config.yaml
model: "masked image model"
crop_scale_min: 0.7
mask_ratio: 0.6
loss: "l1"
norm: "batchnorm"
hidden_act: "relu"
channel_attention: "eca"
optimizer: "muon"
muon_scale: "match_rms_adamw"
adamw_lr_other_params: 0.0013
ema_decay: 0.995
max_steps: 5300
final_lr_fraction: 0.01
Rows from block 7 of a small masked image model, named by matrix and row number. Rows with one number belong to one channel. Each number is 500 + 50 x the weight over its row's rms, rounded and kept within 0 to 999. All counts start at 0. Numbers have three digits each. After the name is the row's rms in percent of the matrix's.
After each channel's rows are labels from the 100 images, of 14976, where the channel reaches its highest value: "responds to" is what is common among them. Only what is clearly more common there than usual is listed. The data: photos with spoken descriptions (Open Images, Localized Narratives).
# convs0: first 3x3 conv (model.blocks.7.convs.0.weight, 240x240x3x3, each kernel summed), inputs 160-239
# convs1: second 3x3 conv (model.blocks.7.convs.1.weight, 240x240x3x3, transposed, each kernel summed), outputs 160-239

convs0.168 122:511481504521463528509474507561495545555488510561536505386462447572458455420564441521502442494464438456523563458557485545558519468466470549518523529511560500505574555526475580534489462672654513473501481524416418528495494435531480506510529495
convs1.168 109:455497476475513555400535579495522541507557458518498529538516531493512492521464525469534624597586503499606509555553366543504459456517513475494566511557494554497531534516438420469534533472538464533521502449499500467492439500531494553602441563
responds to: text has "text"

convs0.214 101:559456512578443460479442427478451385518513439540480552506519475494532566562537507512486507496458519486445517471458468500564519542460510565455513401501519460452457483480635465594404439602440533591445523517576467541507490571479498536518583526
convs1.214 116:523506524505555420457517497576527516520507536487508495458573643463503554336481502505457504495577525457534610490539509466506456411490461495491517431544487441441392520515485580550446472604494491432604482556503523480509385356476465480514430490
responds to: text has "road"

convs0.211 180:494542486521496514408446512427490542531422451518472552469520487512505457460604541403528442481421434548447477473416553494505533510419548490480538480492467454556466424548449445469502589534495505505532522515499414420521515494518458485494571515
convs1.211 149:460491510454495458491469580514512429547521572452538477579497517567533463464531460508359469491417493458498446456486465502596452504486497544529513522547505460432556523518548525539460497550515525511495489555476589509474511529536475509566533473
responds to: text has "people"

convs0.95 099:422474522568484451496503510504520502578496433475447447433477594493570485484446490406539435449576467471495414491433441575497458519507482487483486594591489460454482530445418511478463421428583427476460442588431529419499513506527462535495612400
convs1.95 121:525516476470517447524543548469560519514452493543478502544454569525582465440386565506477512538503578570369440459425484541449549402532426492492553510467471448502325555513533456501541533366530513490445484505518595521437523522460474463546495469
responds to: text has "sky"; text has "trees"

convs0.203 103:503458498549484483529503532456533528494452536591509517430456523457479508451529501495495557407606530489512504516480553530455507485427487488491440490521537536419443474516621492517610418417568460436479485597537532549496538434506440572483465462
convs1.203 098:506490527444450468564419444512403494532587333509462447485471437462579474444496408483484537510411493571522541583455417511498445519521551504585489498522476535539455493516534431489533521522500563488517492486519563325525525467494561521529494469
responds to: text has "color"

convs0.75 110:473493425460564494454411489498570488476435439532522496397502363536509424520528477477453515473529505462494571444487530489497407542564505430453474461417538370549419468552544484551512477595436470467526481488530482524465545509412427444551433584
convs1.75 117:442496467451489590490526416442388557525417496501512453506408513436556548566505555534498661537484452503494591512455394496610495554523494411531465537526463473494546439433514501484501489552397527514535542458433495443533455527577526545497454528
responds to: text has "white"

convs0.112 097:532434477475513486434486497482400465532487496571514462540475414529517457477498577568452415492485587465354663496495494495469458506396523469506448482512525507478492485500514428522496434498432476478430497436506577419488502413417407481468427535
convs1.112 090:525486470472546543556447515426488495489549548473429570395480447393566479504564531558530543504518584528446423428444468419477523570570452466565464459516504477435458422481522482468419536473493585435564480546445551504506447527540445476470477521
responds to: text has "sky"; text has "grass"

convs0.191 129:513460456392536570513542474514548521420469425497477540493446570402498472518515533595538496484589554456489452502469475529482511401510505477479542501646424498472511518426483527496496535431483452536557484450590408466492550453508483526511498453
convs1.191 168:488530522549482487502551539475562598605499538549436532476465631490520527482463534503472547506558534559437461440504485462448502417542462512502566432464479436443437535561499513542544545360492487520482488526491522582428443490529487506529483420
responds to: text has "sky"; text has "trees"; text has "grass"; text has "buildings"