config = dict(
    arch='resnet',
    model='masked image model',
    dataset='photos with spoken descriptions (Open Images, Localized Narratives)',
    train_examples=203450,
    image_size=32,
    crop_scale_min=0.7,
    horizontal_flip=True,
    translate=0.12,
    method='simmim',
    mask_ratio=0.6,
    loss='l1',
    norm='batchnorm',
    activation='relu',
    channel_attention='eca',
    depths=[3, 3, 3, 3],
    kernel_size=3,
    stem='single',
    avg_pool_shortcut=False,
    widths=[80, 128, 240, 416],
    init='torch_default',
    residual_init='zero_last',
    optimizer='muon',
    muon_scale='match_rms_adamw',
    lr=0.0029,
    momentum=0.9,
    nesterov=False,
    orthogonalizer='newton_schulz_5',
    adamw_lr_other_params=0.0013,
    grad_clip=1.0,
    ema_decay=0.995,
    steps=5300,
    batch_size=192,
    epochs=5.0,
    lr_schedule='wsd_sqrt',
    decay_fraction=0.2,
    final_lr_fraction=0.01,
    warmup_steps=1060,
    weight_decay=0.4,
    adamw_weight_decay_other_params=0.05,
)
Rows from block 7 of a small masked image model, named by matrix and row number. Rows with one number belong to one channel. Each number is 500 + 50 x the weight over its row's rms, rounded and kept within 0 to 999. All counts start at 0. Numbers have three digits each.
After each channel's rows are labels from the 100 images, of 14976, where the channel reaches its highest value: "top examples" is what is common among them. Only what is clearly more common there than usual is listed. The data: photos with spoken descriptions (Open Images, Localized Narratives).
# convs0: first 3x3 conv (model.blocks.7.convs.0.weight, 240x240x3x3, each kernel summed), inputs 0-79
# convs1: second 3x3 conv (model.blocks.7.convs.1.weight, 240x240x3x3, transposed, each kernel summed), outputs 0-79

convs0.203:487482555541518440528427491606549470518454547489552556455480518514516534429437434533518474628522440493543378527379552560501480503506522570406566448526538451520553592489472445542398529481539513556529568490578525455509516511404479453512486475
convs1.203:499511565438476590611499510397493451456537529394512505461451586493484644563490485524474463497547430514434556483598500540541502536484518542530509504392446496529459400506520422507533563519533516503432428480500472444564548565512472539498439561
top examples: text has "color"

convs0.211:451474535476475527460470484528521486520481524416479509530564526473507515487489472431525516489587443479524481472451533450486506509562469446581365492495522440428577482455471451377482415495428508526552471456406557543533517543510525553471566481
convs1.211:522596403548495402528505391418530583487506466549456469529388437542573504476578468466549567392448452522475408530402471404482445506498506521546545504638451456539564571423518520458553446461566445496514276604554442536530492520498520552518493498
top examples: text has "people"

convs0.202:491463538601453471485536452529536466540504464420533486417517524429562597528491432482541384521523498558519488575554451529428468540440423434423577433511509389513501485489444410527543445438592519513523468460384571532457450496482474525526481459
convs1.202:495408560466479482463428548490419486451516467541411521547508538548543465465494453551446523536509425468456562561487547449402484523467427568471463557527451547576535569564567569579586610484515450435478440379396482482526513563537465587462541487
top examples: text has "wall"

convs0.95:498426477545593477496463491480513519475490532529552443432514482410570490540515407554517378395545421534501465441430474405547476492551432548493416483464550449455473487542467524469569489465366502521553523530554480514511486490470609502487526486
convs1.95:581541434545494480416490518543537534467502478527475508543439477436679526456433479483524625474595535544453571493411489440547525500591535450524531539545455461438386525506508441500529374551331507512523484562519521467502490499532432467536432556
top examples: text has "sky"; text has "trees"

convs0.73:463426482412375480473593621453576454487456499496508423562485474475509427479429507477482427517376482423507418508506572533519535464359394551523471482549443537481475534547560512556478521489478484491549518545446384505517570496428543560416516457
convs1.73:491539429473586452433539538449483551525515412538459605431489553480561510596460474432458522481557509532513571529473430603553554571532472431514394445469522549530514420513497472536438446488455506499572487538462507512492469479395503553503387532
top examples: text has "white"

convs0.168:493529559433494562501495462600498499401496547504538480428417603533438538524491612500530440473477522562466458488364473408463522521456579456473525450453598425492462512403499439560465496476392491551510622489575541484485451493428480513460504495
convs1.168:507489536502497485552432499456373424530510528473455556400533502506491489577486469558497472561537593492488374555479443440557525409445489516468532442461489382496479580461462453549405450539500500520553628476483529495495468530509504563540587490
top examples: text has "text"

convs0.143:451503553548443583565396537511483428361459443445433527476457475601473395501471568444501537477475550471487456518427459439522543514546484457454461430597528454524510507457437501598541626512481479580551509466481540438424399482541520514554493499
convs1.143:509545426593421440430470562490471424503553592527413543570478433583637475456473498480407508678488393464496504520444418535484504540536486411521559512515446439459417557521576586563471517502419521473482558445464473515546445520466457481522468496
top examples: text has "road"

convs0.112:510478495428480407476468372505423517456464510493537409419486473489351511489528476545533449525442429488463427489572600468479542511520511454482469405459431509492483522558536468520538558520496512481529499509562505417464584556447549494507459463
convs1.112:485458567475556525467443516525495547541498525516578438551472556463487539548603541394495440492471487513468608417527481439568486533536481466390537448534585530490507506442464479393573539436514548480458484589464553468397465466466477519408504569
top examples: text has "sky"; text has "grass"

convs0.214:417550500483469552517508515583489509489462492469512429603510515576472530471468510481504551458489493437493369474505525539531563553424535509412502496465493560457459464426588412459503530568435454416405494553407493412520448501535460511370550505
convs1.214:557497421455509537454481546493453470545499511510458623558509576441551503494543494479523502554517505464451510494503479549577580520509606498525520562515414484542541502511558507482493303522584530405498553440471561476458577441441453543433463551
top examples: text has "road"

convs0.75:507553577427499470493460537543473558483566534458485510499499470477416524499530514518521404468416475553403521564482513514431511461409565442457462488557455392495451539508510458518521422466580548495474503508564531530562538481522449416442453574
convs1.75:493494452448510503508541451441441458515446516513527475393570464513375553416432576552412504563489418470525474533467546530467453454462440394478501416498574552539456422499521487467492533518492449490538431441438504597529557508448518492592507474
top examples: text has "white"